python train.py --arch="transformer_decoder" --model="autoregressive pixel model" --dataset="microscope photos of single blood and bone marrow cells" --train_examples=97085 --image_size=20 --horizontal_flip=true --levels_per_channel=8 --vocab_size=513 --width=384 --layers=8 --norm="layernorm" --norm_position="pre" --hidden_act="gelu" --mlp_ratio=2 --head_dim=32 --fused_qkv=true --bias="none" --qk_norm=false --layer_scale_init=1.0 --parallel_block=false --inner_norm=false --positions="learned" --tie_word_embeddings=false --init="kaiming_normal" --residual_init="none" --optimizer="soap" --beta2=0.95 --learning_rate=0.0018 --beta1=0.95 --shampoo_beta=0.95 --eps=1e-08 --precondition_frequency=25 --max_precond_dim=512 --one_sided=true --adamw_lr_other_params=0.0028 --max_grad_norm=1.0 --magnitude_pruning=0.3 --max_steps=19000 --batch_size=64 --epochs=12.5 --lr_schedule="step" --warmup_steps=950 --weight_decay=0.1 --adamw_weight_decay_other_params=0
Rows from block 2, named by matrix and row number. Rows with one number belong to one neuron. Each number is 128 + 32 x the weight over its row's rms, rounded and kept within 0 to 255. All counts start at 0.
# fc1: MLP up (model.blocks.2.mlp.fc1.weight, 768x384), inputs 0-76
# fc2: MLP down (model.blocks.2.mlp.fc2.weight, 384x768, transposed), outputs 0-76
fc1.139 [167 105 128 128  76 177 102 126  63  59 108 131 128 138 129 100 153 103 139  98 166 154 131  47 128 128  90  81 125 104 128 128 100 138  76 128 140  61 165 128  70 128 128 100 128 140  73 133 115 148  50 184 162  80 114  87 148 128 128  75 128 128 128 128 192 137 129 128  97 157 118 128 175  77 132 112 127]
fc1.140 [128 121 128 128  95 105 108 106 128  72 149 161 112 122  96 163  78 130 162 166 201 128 161 128 128 136 128 169 128 119 157 197  98 135 128 128 120 191 100 112  96 187  95  82 224 211 128  96 150 114 128 131 130 114 107 128 100 128 100 178 168 128  86  83  96 128 128  66 128 158 203 128 128  14  92 155 132]
fc1.141 [112 145 128 171 100 128 128 128 153 128 128  95  71 181 128 128 144 128 127 121 162 115  87 105 105  93 174 144  83 176  55 128 136 168 128 128 131 132 128 128 120 178 128 128 187 128 128 181  87 128 110 128 128  99 128 128 128 112 113 156 111 114 113 128 128 128 140 161 145 131 117 144 122 135 115 128  72]
fc1.142 [151  93 146 171 128 128  88 132 130 128 107 102 162 117 128 174 128 147 128 124 189 152 119  90 115  74 128 106 128 128 183  90 128 165 128 153 128  80 128 121 132 179 128  94 128 128 128 147 128 212 159 128  76 150 165 155  95 113 164 162  97  44  70 113 128 145 128 176  94 114 171 222 134 172 163  70 158]
fc1.143 [128 128 119 128 190 128 152 128 188 117 120 128 154 153  65  91 133 177  80  83 193 128  96 128  77 128  35  61 107 128  35 218 128 118 128 152 128 186  96 116 128 113  73 128 128 109 101 128 122 122 154 109 128 190 135 147 128 116 128 147 106 137 128 144  16 128 128 128 128 128 189 125  99 128 146 128 123]
fc1.144 [128 128 128 128 148 112  91 128 130 118 128  87 164 175 124  64 128  93  61 143 129  67 167 132 128  83 183  88 182 128 127 128 128 128 115 193  77 173 116 149 165 128 112 119  84 155  90 100 128  51 116 115 163  88 114 128 128 118 162 128 100  85 147 112 204 190 131 163 122 128 128 172 104 119 120  65 103]
fc1.145 [128 119  88  96 149 128  57  96 128 128  93 128 141  52 128 128 128  63 110 123 191 153  99 128 128 169  77 165 125 169 128 128  80 143 128 145 189 128  71 110 128 128  97 128 151 158 175  80 128 128 111 128 128 128 164 128 142  85 152 128 149  82  86 128 158 160 128 128 103 168 186  48 128 128  78 147 136]
fc1.146 [128 128 128 128  66 128 128 143  81 116 166 128 170  39 124 131 128 170 128 128 137 125 128 187  63 128 128 168 123 181 128 154  34 128 128 128  69 124 110  87 134 146  48  95 103 106 128 128 142 136 128 171 128 115 104  64 143 155 156 128 127 128 154 124 136  84 128 128 109 171 128 128  46 151 149  74 100]
fc1.147 [ 74 122 128 124  97 128 180 107 128 128 138 128 159 128 102 154 130 128 158  59 128 128 121 128 128 104  86 111 128  87 157 132 106 117 128 129 128 144  97 128 158 128 128 223  93  51 128 138 168 108 128 128  89 128 151 128  88 171 161 145 128 178 126 121 128  99 128  89  68 148   0 128 119 160 128 128 127]
fc1.148 [128 128 128  84 128  95 189 110 128  89 128 105  52 151 128  94  79 128 128 169 160  81 133 213 128 153 189 108 128 130 133 170 126 128 128 137 100 128 178 128 138 128 128  92 128 135  70 128 128  83 116 151 113 160 131  71  63 147 116 128  95 162 128 141 128 128 167 155 181 146 128  97 128 193 128  95 128]
fc1.149 [ 97 120 146 125 139 128 141 128 128 158 100 168 128 164 128 129 155  99 120  63  97 124 128  70  99 118  77 128 128 128 123  97 128  61  93 194 127 110 160 128 204 128 119 104 127 173 106 104 128 128  62 128  78 128 157 114  90 109 206 109  79 157 131 141 123 117 183 196 128 114 128 121 112 149 208 128 154]
fc1.150 [134 128 179 119 123 128 131 125 150 189 115 128 168  87 128 159  92 178 173 218  75 128 172 128 107 128 139 128  90 138  64 112 181 116  59 123 161 149 110 147 103  76 134  96 177 100 138 132  71  60 209 128 128 159 147 113 128 128  97 125  88 136  71  60  54 135 128 137 156 128  79 128 151 128 109 129 128]
fc1.151 [152 128 199  78 161 131 121 172 133 128 192 183 128  79 122  96 145 123 121 128 188 120 128 128 128  96  54 111  69 128 101 128 118 105 128  93 131 133 136 128 130 128 125 146 128 153 128 178 136 132 111 102  80 128 128  49 128 114 100 128 128  95 174 128 128  82 128 139 115 157 128 120 155  93 164 128 128]
fc1.152 [128 137 128 194 163 123 184 131 128 129 128 128 128 128 142 178 128 128  28 147 225 128 137 108 128 201 153 108 128 142  69 128 128 128  58 197 165  38 143 101  39 128 133 154 111 117 175 160 109 128 128 130 103 105 128 168 128 143 180 167 128 128 151 147 128 141 128 213 155 138  67  80  95 161 128  83 187]
fc1.153 [140 128 128 132  73  93 128  95 128 119 128 128 128 126 162 128 167 121 128 108 110 104 137 128  89 128 183 178 128 128 127 128 106 128 128  91 128 186 128 124 122  88  66 123 127  83 128 128 128 157 159 194  68 128 128 139  48 119 153 185  95 128 128 138 128 154 183 145 128 199 157 190 161 203 128 171  95]
fc1.154 [ 68 125 128 109  64  75 128 128  54 110 128 115 173 142  74 128 146 143 108 120 128 128 205 211 130 182 178 128 177 121 167 148  71 128 145 129  57 128 128  76 138  64 128 128 128 137 128 128  99 159 128 164 180  80 158 137  65 129 168  67 128 128 128 128 128 115 100 102 142 113 140 128 161  87 128 119 128]
fc1.155 [179 128 112 216 142  90 106 131 128 170 116 130 123  79 114 120 128  97 143 175 135 131 165 115 128 209 128 114 119 128 147 123 161 133 157 138 130  75 144 115 104  86  53 128  82  18 118 128 128 129 128 187  51 128 146 170  91 100 128 159  82 107 128  76 108 139  53 147 128 105  61 128  88 163 146 109 145]
fc1.156 [ 63 127 128 142  81 120 128 128 105 123 145 150 136 171 128 113 103 132 109 128 135 124 118 155 111 128 140 128 128 143 128  84 126  71 128 128 113 102 150 206 128 128 169 186 125 136 189 180 131 151 128 128 126 157 128  95 126 107 128  91 128 128  62 128  31  57 109  74 156 172  74 127 167 169  72 128 128]
fc1.157 [ 72 128  73 153 128 132 128 152  39 141 110 134 165 128 161  77 140 115 128 111 112 133 128 110 122  76 175 129 128 107 128  67 151 115 156 183 109 138  99 128 128 128 167 153 155 167  86 156 167 128 128 101 147 128 171 106 135 128 146 186  80 106 135 146 128 186 128 110  63 180 128 138 115 123 128 128 116]
fc1.158 [ 68 128 144 168 125 104 107 119 109 203  66 128 152 117 128 128 128  62 186 120 105  90 128  98 128 136 123 154 155 128 167 141 128  75 128 136  97 137 135 128 100 111  92 104 118 128 128 128 147 132  34 128  63 151 129 128 131 128 128 121 113 178 138 128 128 108 151  75  73 128  64 142  46 197 134 128 128]
fc1.159 [ 97  98 150  84 149 128 133  80 128 153 128 128 128 134 112 128 132 149 179  89 179 172 123 150 157 128  83  93 141 185 123 148 104 163 128 128  69 198 128 128 157 116 128 129  69 189 112  83  70  65 173 109 223 121 128 120 148 128 128 120 128 128 128  97 134 114 128 128 157 139 149  63 128 147 158 128 114]
fc1.160 [144  83 122  97 128 128 158  86 162 137  85 128  99 128 128  89 191  99 147 117 144  80 108 105 121 155 128 128 102 128 150 172 140 128 151 116  94 125 196 196 109 128  82 142 137 128 128 103 128 152 182 156 128 112 165 163 128 128 148 128 201 155  53 145 149 128 128 128 141 150 103 164 128 122 141 168 135]
fc1.161 [ 99 128 122 128 134 115 171 128 128  99 110 128 114 130 128 128 170 116 173 146 128 154 128 128 138 145 114 128 128 143 128 147  83  85 149 183 128 176 151  68 128 164 128 120 138 128 128 165 149 128 128 119  51 181  30  95 111  88 128  88 128 128 128 128  84 128 153  86 149 128 128 122 118  85  80 128 128]
fc1.162 [128 128 129 128 149 126 163 128  90 176 128 128 189 183 128 121 128 128  66  52 128 120 161 128 128 128 202  99 187 158  22 124 128 174 128 114 128 134 221 128 129 128 187 135 128  77 128 145 128 101 116 108 164 128 107 121 128 128 101  54 160 139  69 128 128 128 128 128 128 187 128 128 128 117 117 116 128]
fc1.163 [132 118 128 112 122 187 128 128  84 147 129 114 130 128 150 185 126 128 179  94  58 150 153  76 122  79 128 128 104  90 103 150 128 124 152 180 134 128  99  71 107 128 128 175  51 128 127 128 178 128 136 153 160 132 146 128 180 128 106 128  40 179 128 165  89 139 108  86 128  77 150  94 114 125 177 136 137]
fc1.164 [128 156 128 134 135 128 128  97 105 156 128 128 158 128  77 128 149 128 114 128 114 192 116 128 100 128  66 128 106 152 124 128 137  62 102 130 143 128 145 174 128  85 111 128 209  60 128 145 154 128 207 161 187 169 128 126 128 128 147 128 190 158 128 149 136 103  53 141  77 103 196 177 160 184 132 128  98]
fc1.165 [128 167 163 138  90 128 128 156 207 154  75 144 128  64 128 123 198 128 128 128 131 128 155 140  94 126 129 125 128 136 180 163 122 172  82 108  89 171  84 139 172 128 110 130 136 128 166 128 107  98 190 169  93 202 115 104 128 150 128 116 128  76 121 128 138  27 128 128  68 120 124 164 128  93 128 117  76]
fc1.166 [128  83 162 128  99 147 112 118 130 150 157 128 125 128 148 113 128 128 189 104 134  98 120 117 169 128  88 107 156 149 177 128 201 180 128  99 128 144 128 160 158  76 186 122 185 128  97 156 128 111 105 144  69 128 128 192 165 127 128 128 158 173 128 128 128 185 144 128 132 102 128 158 157 178  87  94 150]
fc1.167 [148 118 139 170  95 128 170 128 198 218 128 128 128  60 128 128 106 150 128 104 103 101 161 128 128 114 199  79 168 141  56  86 169 128 128 128 116  89 128 104  48 131 117 106 125 126 128 149 128 181 167 130 128 142 128 109 212 144 139 115 104 184 128 123  66 214 128  87 128 128 126 128 128 128  68  57 111]
fc1.168 [ 96 128 155 124  83 116 182 134  96 128 176  74 130 128 128 128 153 103 101 174 163  72 128 191 128  94  82 128 182  93 119  53 110 128 128 133  81  97 116 148 170 128 128 165 150 116 128 128  87  65 161  76 128 116 156 212 128  97 176 139 146 128 146 101  75  69 128 128 128 151 143 159 163 202 130 105 153]
fc1.169 [123 128 128 179 117  81 175 128  66 128 128 144 104 172 128 183 142  57 141  68 133 128 124 128  53 157 109 123  96 128 109 128 128  94  98 147 103 128 128 128 108  99 128 170 131 136 102 142 128 128 128 173  75 128 128  68 119 128 177 188  91 158 206 128 128  92 128 112 128 128 172 128 156  92 103 128 131]
fc1.170 [128  76  84  27 128 217 128 174 128 128 133 111 208 119 128 128 128 108 141 135 128 153 128 103  51 128 103 128 128 128 107 116  45 128 170 200 158 128 128  59 139 152 144 101  75  93 189 128 128 144 119 128  79 117 189  95 167 128 128 128 178 100 128 143 128 169  94 128 106 128 149 165 128 142 128 136 128]
fc1.171 [102 128 128 178 166 115  75  51 115  56 187 153 128 156 128  98 169 110 128 169 128 130 138  83 128  83  50 140 128 128 147  93 129 137 128  97  76 169 145 128 138 129 128 105 154 157 128 130 128 110 128  90 128  90 109 128  93  97 128 125 128 114 128 109 128 134 168 125 128 149 128  28 105 126 128 143 159]
fc1.172 [128 166  71 159  96 128  55 128 128  74 128 161 133 110 137 178  76 128 128 113 128 168 154 140 128 128 128  83 141  75 150  75 128 113  94 114 122 108 128 232 143  66 128 128 174 112 124  76 128 128 122 145 128 129 128 128  76 114 128 175 128 197 128 164 128 186 128 128 162  64 128 153 197 110 128 128  70]
fc1.173 [119 128 128 128 128 168 128 128 128 206 134 183 130 140 128 124 150 128 220 177 128  88 124 128 128  95 128 128 128 128 146 100 142 128 101  75 177  86 142 149  89 146 133  76 143  74 128 128  66 106 167  84 103 128 157  80 128 119  83 168 114 152 148 128 128 128 111 110 128 178 120  81 174 160 140 123 128]
fc1.174 [128 152  90 128 128 128  87 156 128 193 128 148 146 117 151 196 144 174 140 128  52  76 153 161 128 128 114 206 149 128 128 128 134 128 104 157 178 128 150 120 128  45 101 128 120 128 126 110 215  92 128 140 128 130 128 134 109 128 141  52 128 148 164  64 162 106 128 166 138 159  98 128 129 128 128  74 128]
fc1.175 [145 160 168 132  91 155 154 128 129 174 152 128  58  65 128 128 166 128 130 100 114 128 128 128 118 128 128  94 167 128 128 128  90 128 171  54 128 118 108 162 171  75 128 144 141  28 108 120 128  62  80 119 109  95 128  66 129 138 128 133 101 167 165 158 128 128 100 128 109 166 118  74 165 115 128 122  62]
fc1.176 [154 115 123 103 152 128 164 159  94 196 128  82 113  88 174 128  40 128 120 148 128  61 141 175 100 163 128 160  99 128 129 128 112 150 136 128 113 136 147 128 128 126  81 145  96 142 140 126 128 111 128 128 105  92 145 147 128 109 128 128 166 116 158  94  84 141 168 128 128 160 167 152 128 108 128 173  65]
fc1.177 [195 129  99 131 147  90 128 128 138 128 181  64 185 159  68 183 139 104 128 188 142 115 162 132 167  93 155 112 128 128  78 148 145 142 150 128  48 134 217 128 128 128 146 111 146  37  79 110 135 128 120 143 128 128 139 178  93 128 128 173 133 157 128 128 147 146 128  29 128 176 128 128 128 147 128 105 128]
fc1.178 [199 201 133 160 128 125 145 128  97 128 227 116 122 160  43 181 128 128 111 117  87 108 128 128 119 128  78 150 171 128 128 128 128  91  21 122 128  67 128 128 142  92 155 150 103 128  69 128 133 108 124 128 128 132 130 188  75 171 111  85 128 103 146 126 128  94 146 128 129 181 205 128 114 154 182 128 110]
fc1.179 [173 142 128 105 128 128 161 189  99 163  61 128 128 128 128 128 128 108 128 128 128 128 170 193 128 174 100 128  94 128  66 162 128  72 114 171 158 184  72 211  46 128  79 128 128 128 128  96 150 128 123 115 128 128 155 128 102 102 159 128 114 126 128 194 180 167 209 128 128 170 134 173 128 217 114 124  90]
fc1.180 [128  88 163  80 125 177 128 128 156  98 151  37  77 128 204 135  93 100 165 128 128 115 113 128 120  44 189 123 128 128 186 144 128 173 128 128 128 128 108  97  75 136 128 152 217 181 133 128 100 129 147 128 143 128 128 128 147 120  70 108 139 145 128 122  84 128 161 128 141 128 128 161 205  98  73 125 128]
fc1.181 [144 174 149 101  96 128 142 138 146 128 128 128 121  47  70 128 128 121 133 150 193  60 122 109 134 105 119  82 122 128 128 158 180 110 128  88  84 149 138 174 148 177 127  83 109 134 111 166 103  99 171 131 175 129 128 148  85 131  85  84  95 120 146  58 128 128 100 128 138 189 153  96  86 145 194 128 181]
fc2.139 [147 128  90 164 175 142 128 128 128 154  85 113 128  74 150 128 128  72 136 153  94  90 132  98  92 159 128 167 136 138 117  99 117 141 128 128  87 160 165 128 108 128 110  99  99 128 148 110 128 118 147 107  68 167 128 128 128 128 128  57 128 128 108 128 128 104 128  84 128  61 104 128 128 187 128 128 128]
fc2.140 [ 90 186  89 105 106 128 132 128 159 137 145 128 102  75  94 128 128 128 128  85 173  66 128 115 117 164 114  75 128 128 189 131 128  89 137  73 167 128 175  66  98 161 141 129  31  74 101 163 174 141  87 128 128 128 163  73 102 153 210 106 135 174 154 157 187 151 128 163 194 128 123 166  67 154  84 149 128]
fc2.141 [ 81 138 128 125 128 144 156 177 106 153 117  97 151 186 137 138 151 128 123  60 128  74 104 143 135 128 192 203 128 128 128 128 119  96 128 122 153 157 119 165  78 128 172 128  91  41 124  85  83 121  84 165 151 209 128  40 116 109 128 104 147 109  83  92 128 131 134 141 111 100 128  83  90  70 107  57 130]
fc2.142 [109  95  41 128  97 166 109 175  86  91 189 167 109 169 128  99 147 128 117 115 128  95 106 128  91 163 128 144  99 140  95 116  56 140 139  91 170 128 151 183 159  86 128 128 122 146 128 152  79 124 128 107  78 158 197 195 146 136 169 128 128 176 134 128  54 171 128 151 143 177 208 128 128  68 128  97  66]
fc2.143 [134  69 111 120 187 128 126 164 117 145 105 183  96 116 201 115 120 128 165 144 128 178  43 128 128  85 117 119 177 128 114  80 161 132 128 109 128  72 158 128 190  85 131 142 128 128 152 175  89  93 134  80 107 128 128 128 128 128 128  99 163 133 138 128 128  78 132  87 128 157 170 128  95 167 128 102 166]
fc2.144 [168 128  93 128 114 142 128 128 177 112 119 128 128 143 100 172 146  95 251 171 121 128 174 113 138 139 128  68  90 160 166 195 128 154 133 128  41 234 156 147 163 104 174  97 131 128 128 139 149 127 145 128 186 156 130 128  68 116 128 124 133 128 128  95 128 107 128 128 171  97 128 128 181 128 128 128 128]
fc2.145 [128 147 181 163 128 110 128 128 134 148 128 128 128 172 107 207 129  99 110 155 128 128 142 102 128  66 128 166 120 128 138 128 126  66 162 137 120 172 128 128  75 141 128 128 128 101 113 139 149 128 147 113 121 131 120 154 128 128 155 174 111 128 155 128 118 128 128 159 210  84  64 128 120  87 156 128 128]
fc2.146 [121 169 116 137 165 126 102 126 100 128 123 145  90 172  61 137  95 121 118 128 128 133 158  95 154 161 104 128  80  99 128 165 128 155 128 128 113 123  82 127 128 147 128 160 108 150 179 166 128 128 200 140 109 128 110 128  99 128 128 128  99 144  96 148 128 128 128 126 124 128  33 128 128 174 114 109 128]
fc2.147 [147 147 110 128 128 128 146 134 170  74  96 200 104 126 128 128 132 128 128  77  81  98 108  94  77  84 164 128 111 164 166 128 181  84 128 128 121 106 100  88 120 128 136 128  99 128 128 142 111 116 160 137 131 128 128 147  67 128 128 107 141 128 128 114 128  86 110 139 151 189 128 181 191 128 128  51 146]
fc2.148 [100 149 128 151 163 128  87 153 128 124 107  95 150 106 128 175 181 128 155 128 127 111 127 192 128 162 128 128  78 139 153 136 137  73  86 128 234  78  49 148 135  95 103 146 128 128 117 116 112 128 161  78 101 128 113 153 168 110 128 128 128 128 128 128 136  97  89 125 128 128 128 162 106 105  86 130 128]
fc2.149 [128 194 150 133 113 128 111 128 116 128 128 183 128 128  53 111 128 125 128 128 128  93 156 128  98 128 128  99 128 177 117 128 145 103 117 112 179 166 128 155 120 128 128 177 110 161 131 174 128 101 180  67  84 128  72 163 105 102 128 228 160  86  99 128 126 139 128 102 128 128 182 128  56 128 155 128 114]
fc2.150 [128 191 126 128 128 161 128  78 147  76 134 138  63  76 206 128  60  96  89 169 115 150 163  82 102  74  89 118  98 128 165 133 128  96 114 151 120 145 128 174 143 144 139 136  90 148 162 146 157 159  94 127 128 128 105  85 104 195  82 128 109 140 138 113 166 188 183 191 114 128 128 138 160 168  89 148 143]
fc2.151 [197 128 193 106 133 162 150  57 141 128  56 138 185 183 128 128 133  84 145 115  71 127 144 118 121 155  92 206 128  99 128 136 130 128 112 101 171 128  92 125 112 139 178 128 128  48  82 128 165 201 128 100 128 122 181 127  84 128 128 128 100 177 203 128 166  97 177 118 128  96 153  51 152 140 126 143 128]
fc2.152 [128 152 128 223 128 184 157  85 128 128 128 128 147 128 128 145 128 119 141  79 128 183 100 172 137 214 128 139 158 128 146 173 184 148 135  94 105 123  94 128 214 145 157 122 180 128 128 128  77  70 152 220 128 116 137  98 112 128 173  36 128 128  93  93 133  71 144 159 148 106 128 109 128 104 116  97  88]
fc2.153 [137 105 162 128 105 164 128 128 134 103 128 205 168 190 132 128  58 139 128 128 128 100 128 128 155  66 117 129 168 158 150 128 128 136 126 102 128  41 158 157 128 141 128 101  84 128  65 135 149 128 114 125 198 153 140 128 128  78 117 128 128 147  94 174  81 115  61 137 128  71 130 106 128 128  41 135 128]
fc2.154 [184 181 138 128 128 189 153 105 128 124 128 137 163  87 154 128 128 109 175  96 108 179 122  97 153 114 128 233  83 187  84  58 136 128 128 135 144 119 136 102 128 128  75 128 128 128 132 128 189 135 128 121 107 151 128 144 101 141 106 128 150 128 128 127  78 128 115 128 128  93 128 129 122 154  92 128 183]
fc2.155 [144 159 138  70 157 122 155 187 128 163 128 128 167 123 139 153 123 106 128 135 128 108  79 114 133 170 200 128 128 140 105  78 100 114  69 120 159 128  97 128 149 128 113 128  83  87 128 149 128 209 120 136 131 160  99  74 137 128 178 152 187 128 170  91 151 160 174 110  79  64 108 139 123 128  92  63  85]
fc2.156 [142 128 131 128 172  64 207 128  51  82 128  89 123 187  80  86 186  81  97 168 128 130 117 128 128 122 141 124 128 128 177 117 128 144 110 199 128 146 153 129 136  83  60  85 128 146 223  71 112  81 166 155 160 156 128 165 125 153 104 128 101 114  99 112 128  96 128 128 128 160 112 135 123  94 115  69  99]
fc2.157 [128 128 128 196 110 170 159  59 128  47 106 138 145 126 214 129 128 128 128 112 114 128 128 135 156 113 128 108 154 128 152  81 142 106 136 128 156 144 128 128 114 128 128 131 165 139 172 179 148 128 128 128 142 150 155 104  55 128 128 181 177 147 128 139 128 132 154 133  67 189  71 128  47 125 106 134 123]
fc2.158 [128 150 128 154  84  96 128 128 128 181 153 172 135 128 100  76 128 154 128 128 100 128 109 128 132  70 185 137 167 128  82 203 177 128 171 128 145  70 147  93 128 128 142 184  88 146 166 128 100 128 128 147 128 124 187 101 151  77 128 144 207 128 128 128 121 128 128 212 106 179 128 128 128 122 160 128 160]
fc2.159 [128 141 150 128 128  79 128 128 181 128 128 128 133 128 172 150 128 128 128 180 112 180 188  97 123 149 144 152 115 128  88 160 128 119 128  80 128 137 128 124 128 128 128  91 158 110 128 128 128 128 128 128 128 172 128 196  80  61  44 128 171  81 142  60 151  87 128 148 128 161 149  81 171 139 111 128 131]
fc2.160 [128 128 128 135 178 166 128 187 174 118 139  85 128 128 128 119 136 128 128 177  97 143 128 128 163 176 128 137 128 128 128 138 178 130  94 186  65 128 111 160 135 150 128 113 198 135 149 101 129 144 112 193  52  41 165 158 185 181 177 140  98 128 128  96 103 154 164 184  78  49  81 128 114 111 128 130 204]
fc2.161 [128 175 128 153 128  73 128 185  81 112 175 160 132 150 126  61 128 128 128  95 128 128  92  82 112 128 134 176 128 105 128 128  99 149 128 135 188 185 183 128 128 144  91 113  92 162 128  92 128 128 139 128  53 199 133 119 128 129 107 151 138 103  87  74 128 115 128 177 128 198 127  98  94 143  87 108 128]
fc2.162 [124  90 128 130  89 119 128  88 128 128 168 128 118  46 128 126 176 128 131 141  62 128  85 128  82  91 128 129 192 128 128 139 107  93  85 128 186 123 135  83 199 131 128 134 164 175 115 128 139 145 128 141 162 169 194 112 120 162  79 116 156 178 128 128 128 165 128 100 188 146 105 119 114  60 128 161 197]
fc2.163 [158 149 197  61 123 137 149  41 162 128  99 159  90  95 153 134  68 173 128 124 131 128 136 128 134 219 128 128 153  76 105 128 128 122 110  75 128  79  99 146  90 146 116  90 154  47 128 113 146 173 156  87 128  89  79 153 104 110 102 161 128 164 152 184  98 128 130 206  91 190 128 128 183 133 101 135 128]
fc2.164 [ 68 106 128 117 103  57 114 128  91 176 178 128 133  98 136 128 168 162 123 144 128 139 138 128  79  94 191 152 160 107 152  75 188 162 157 144 154 169 128 110 128 131 130  65  42 165 124 149 187  99 128  37  95  63  67 160 128 101  48 128 106 128 122 128  93 106 156 105 128 128 146 167 128 128  61 172 136]
fc2.165 [ 77  74 128 151 104 198 148 128 196 145 128 191 125 133 140 128  84 160  85  65 138 122 117 105 118 128 167 128 128 122 128 128 124  61  97  98 128 128 141 148 128 120  69 164  96 128 174  92  81 128  64 128 116 128 142 166 151 128 128 153 128  60 128 173 117 128 191 140 128 139 128 147  56 199 128 135 128]
fc2.166 [115 128 128 113 190  94 195 140 131 141  65 111 147  39  99 101 106 116  82  57 113 183 102  91 146 180 169 159 128 128 102 128  81 109 128 206 122  76 128 141 126 184 128 128 173 120 168  63 128 102 177 109 122 128 141  90 128  95  83  84 171 188 128 116 173  96 128  85 118 151 128 103 123 128 128 128 128]
fc2.167 [158  98 154 128  93 154 135 128 128 128 135 128  89 128 204 128 136 112 146 128 130  68 128 148 205 128 145 105 127 128 128 138 128 128 154 137  74 108 116 128 138 122 128 128 128 128 184 128 128  96 136  35 128 128 150 193  85 128 128 126 128 157 112 215 103 103 128 177 102 127 138 190 137 175 119 128 128]
fc2.168 [104 128  86  75 128 128 166 196 105 128 130 158 156 179 144 128  83  76 128  95  56 124 128 134  94 143 126 158 120 119 172 112 128  87  69 144 140  97 225  82 100 148 128 115 109 128 142 106 128 105 105 128 128 189 100 128 101 128 117 128 128 152 128 128 165 128 137 128 128  95 130 128 128 112 113  97  83]
fc2.169 [128 128 128  76 164 148 128 128 118 128 128  45 128 115 162  96 128 128 157 128 189 128 190 185 128 139 128  50 216 139 105 171 128 194 188 146 191 128  78 177 136 163 128  50 189 120 115  62 128 166 103 128 128 128 128 128  98 158 128 196  49 128 102 110 102 128 120 146 128 128 128 115 194 121 128  66 187]
fc2.170 [190 128 140  98 128 128 122 128 143 128 128  98 133 149 115  94 153  81 151 154 118 167  77 128  87  94 128 169 128 192 194 128 176  74 118 154  70  75 132 166 128 136 132 145 114 132 162 137 149 158  84 127 128  73 183 188 128 128  99 161 126 194 128  63 132 128 128 175 146 128 128 128 111  68  92 128 117]
fc2.171 [128  59 128 130  94  71 128 128 121 166  86 128 168  83 128 128 198 128  90  81 128 143 128 173 128 115 164 149 171 123  94 128 128 183 106 103 135 128 128 161 145 128  78 167 128  41  72 141 113 151  63 138  90 138 128 128 172 182 128 128 141 128 121 128 128 189  93 128 128 145 182 164 128 128 128 128  94]
fc2.172 [128  79 128 109 146 128  90 128 128 150 128 147 128 128 161  84 211 108 128 128 139  99  98 121 111 128 111  66  79 179 128 128 156 125 129  97 128 125 149 128 128  93 128  87 128 113  70 109 160 124 128 161  89 141 115 128 177 120 128 128 145 128  99 140 128  35 128 128  74 128 165 181 138 128 128 108 128]
fc2.173 [115 148 131  62 181  92  97 128 126 138 165 192 152 128 154 141 139 145 133 116 126 128 134 122 162  80 128 153  68 128 160  83 125 128 155 128 102 168 128 128 128 128 168  61 128  93 126 155 157  67 128  96 128 128 124 120 128 160 101 128  76 129 192 146 128 128  58 105 117 100 115 128 145 128  77  90 186]
fc2.174 [128 167 148 149 159 128 142 109 128 105  82 115  82  76 178 128 182 185 128 176 131 157  33 162  72 128 152 128 128 124  92 128  54 128 128 112 155 158  94 128  67 156  97 112 175  82 128 128  65 128 128 128 140 128 128 164 135 136 135 128 128 128  98 133 128 128 128 169 156 190 128 128 128 127 151 140 128]
fc2.175 [174  53 128  84 128 128 132 132 128 128 125 173 149 128 114 128 129 138 128 128 110 167 128 158 154 128  98 128  61 101  79 128  94 128 128 169 128 134 128 129 105 128 169  84  74 214 126 165 150 201 178 128 138 128 167 110 128 178  87 128 128 146 106 102 113 128 128 123 128 123 130 133 105 210 128 119 128]
fc2.176 [216 106 128 128 128 128 169 100 143 128 160  79 106 172 128 128 128 122 144 128 146 128 128  70 158  77 103 152 107 128 128 128 121 122 162 117 100 128 128 133 131  89 124 128 156 151 171 105  70 154 128 170 102 100  89 156 138  99  99 179  74 128 101 128  52 111 128 146 106 166 114 128 128 128 192 128 128]
fc2.177 [112  69 111  89 128 114 128 163 140 102 190 239 104 128 185 146 128 215 167 128  86 115 131 128 128  81 179 148 190 119 128 128 112 128 128 128 128  89  84 196 128 128 176  85 195 175 185  93 127 145 118 179  85 128 128 128  91 155  77  94 128  97 128 102 128 108 128 167 167 128 143  84 121  88 128   9  89]
fc2.178 [ 90 108 174  61 111  88 128 158 108 128 128 160  67 101 182  82 150 129 195 128 128 128 109 176 130 128  84 128 128 141 159 149 128  76 130 105 128 128 108 219 118 140 106 129 128 128 128 135 128 178 131  93 128 128 166 128 197 128 179 131 106 179 149 158  78 128 128  95 180 128  57 128 128 111 128 119 169]
fc2.179 [122 163 162 161 133 170 195 128 157 128 144 128 128  97 147 146 128 148  98 158 128 128 128 135 159 170 205 151 214 173 128  88 137 106 133 128 161 166 101 128 165 128  52 128  97 170 143 133  97  66 128 128 128 109 140 108  64 174 155 135 128 128 128 124 151 128 169 147 128 160 157 123 128 128  95 128 128]
fc2.180 [128 128 128 171 128 181  96 128  67 133 110 128 107  68 143 128  75 102 128 128 175  94 128 128 162  80 128 156 180  80 166 174 128  84 128 145  71 187 163 158 128 128  85 162  67 128 147 141  72 173 109 191 128 132  84 110 176 111 202 163 128 127 154 124 128 128 128 109 110 128 132 161 128 170 113 162  98]
fc2.181 [128  79  98  84 184 151 158 133 184 113 128 132 128 135 128  75 118 165 110 112 128  78 128 109 147 128 128 145  90 128 103 178  69 128 188 140 128 221 128 128 172  95 128 128 187 154  94 128 174 128 116 161  89 128 128 132 105  91  77 179 128 187  68  78 164 128 190 179 128 112 128 128  88 166 128 160 168]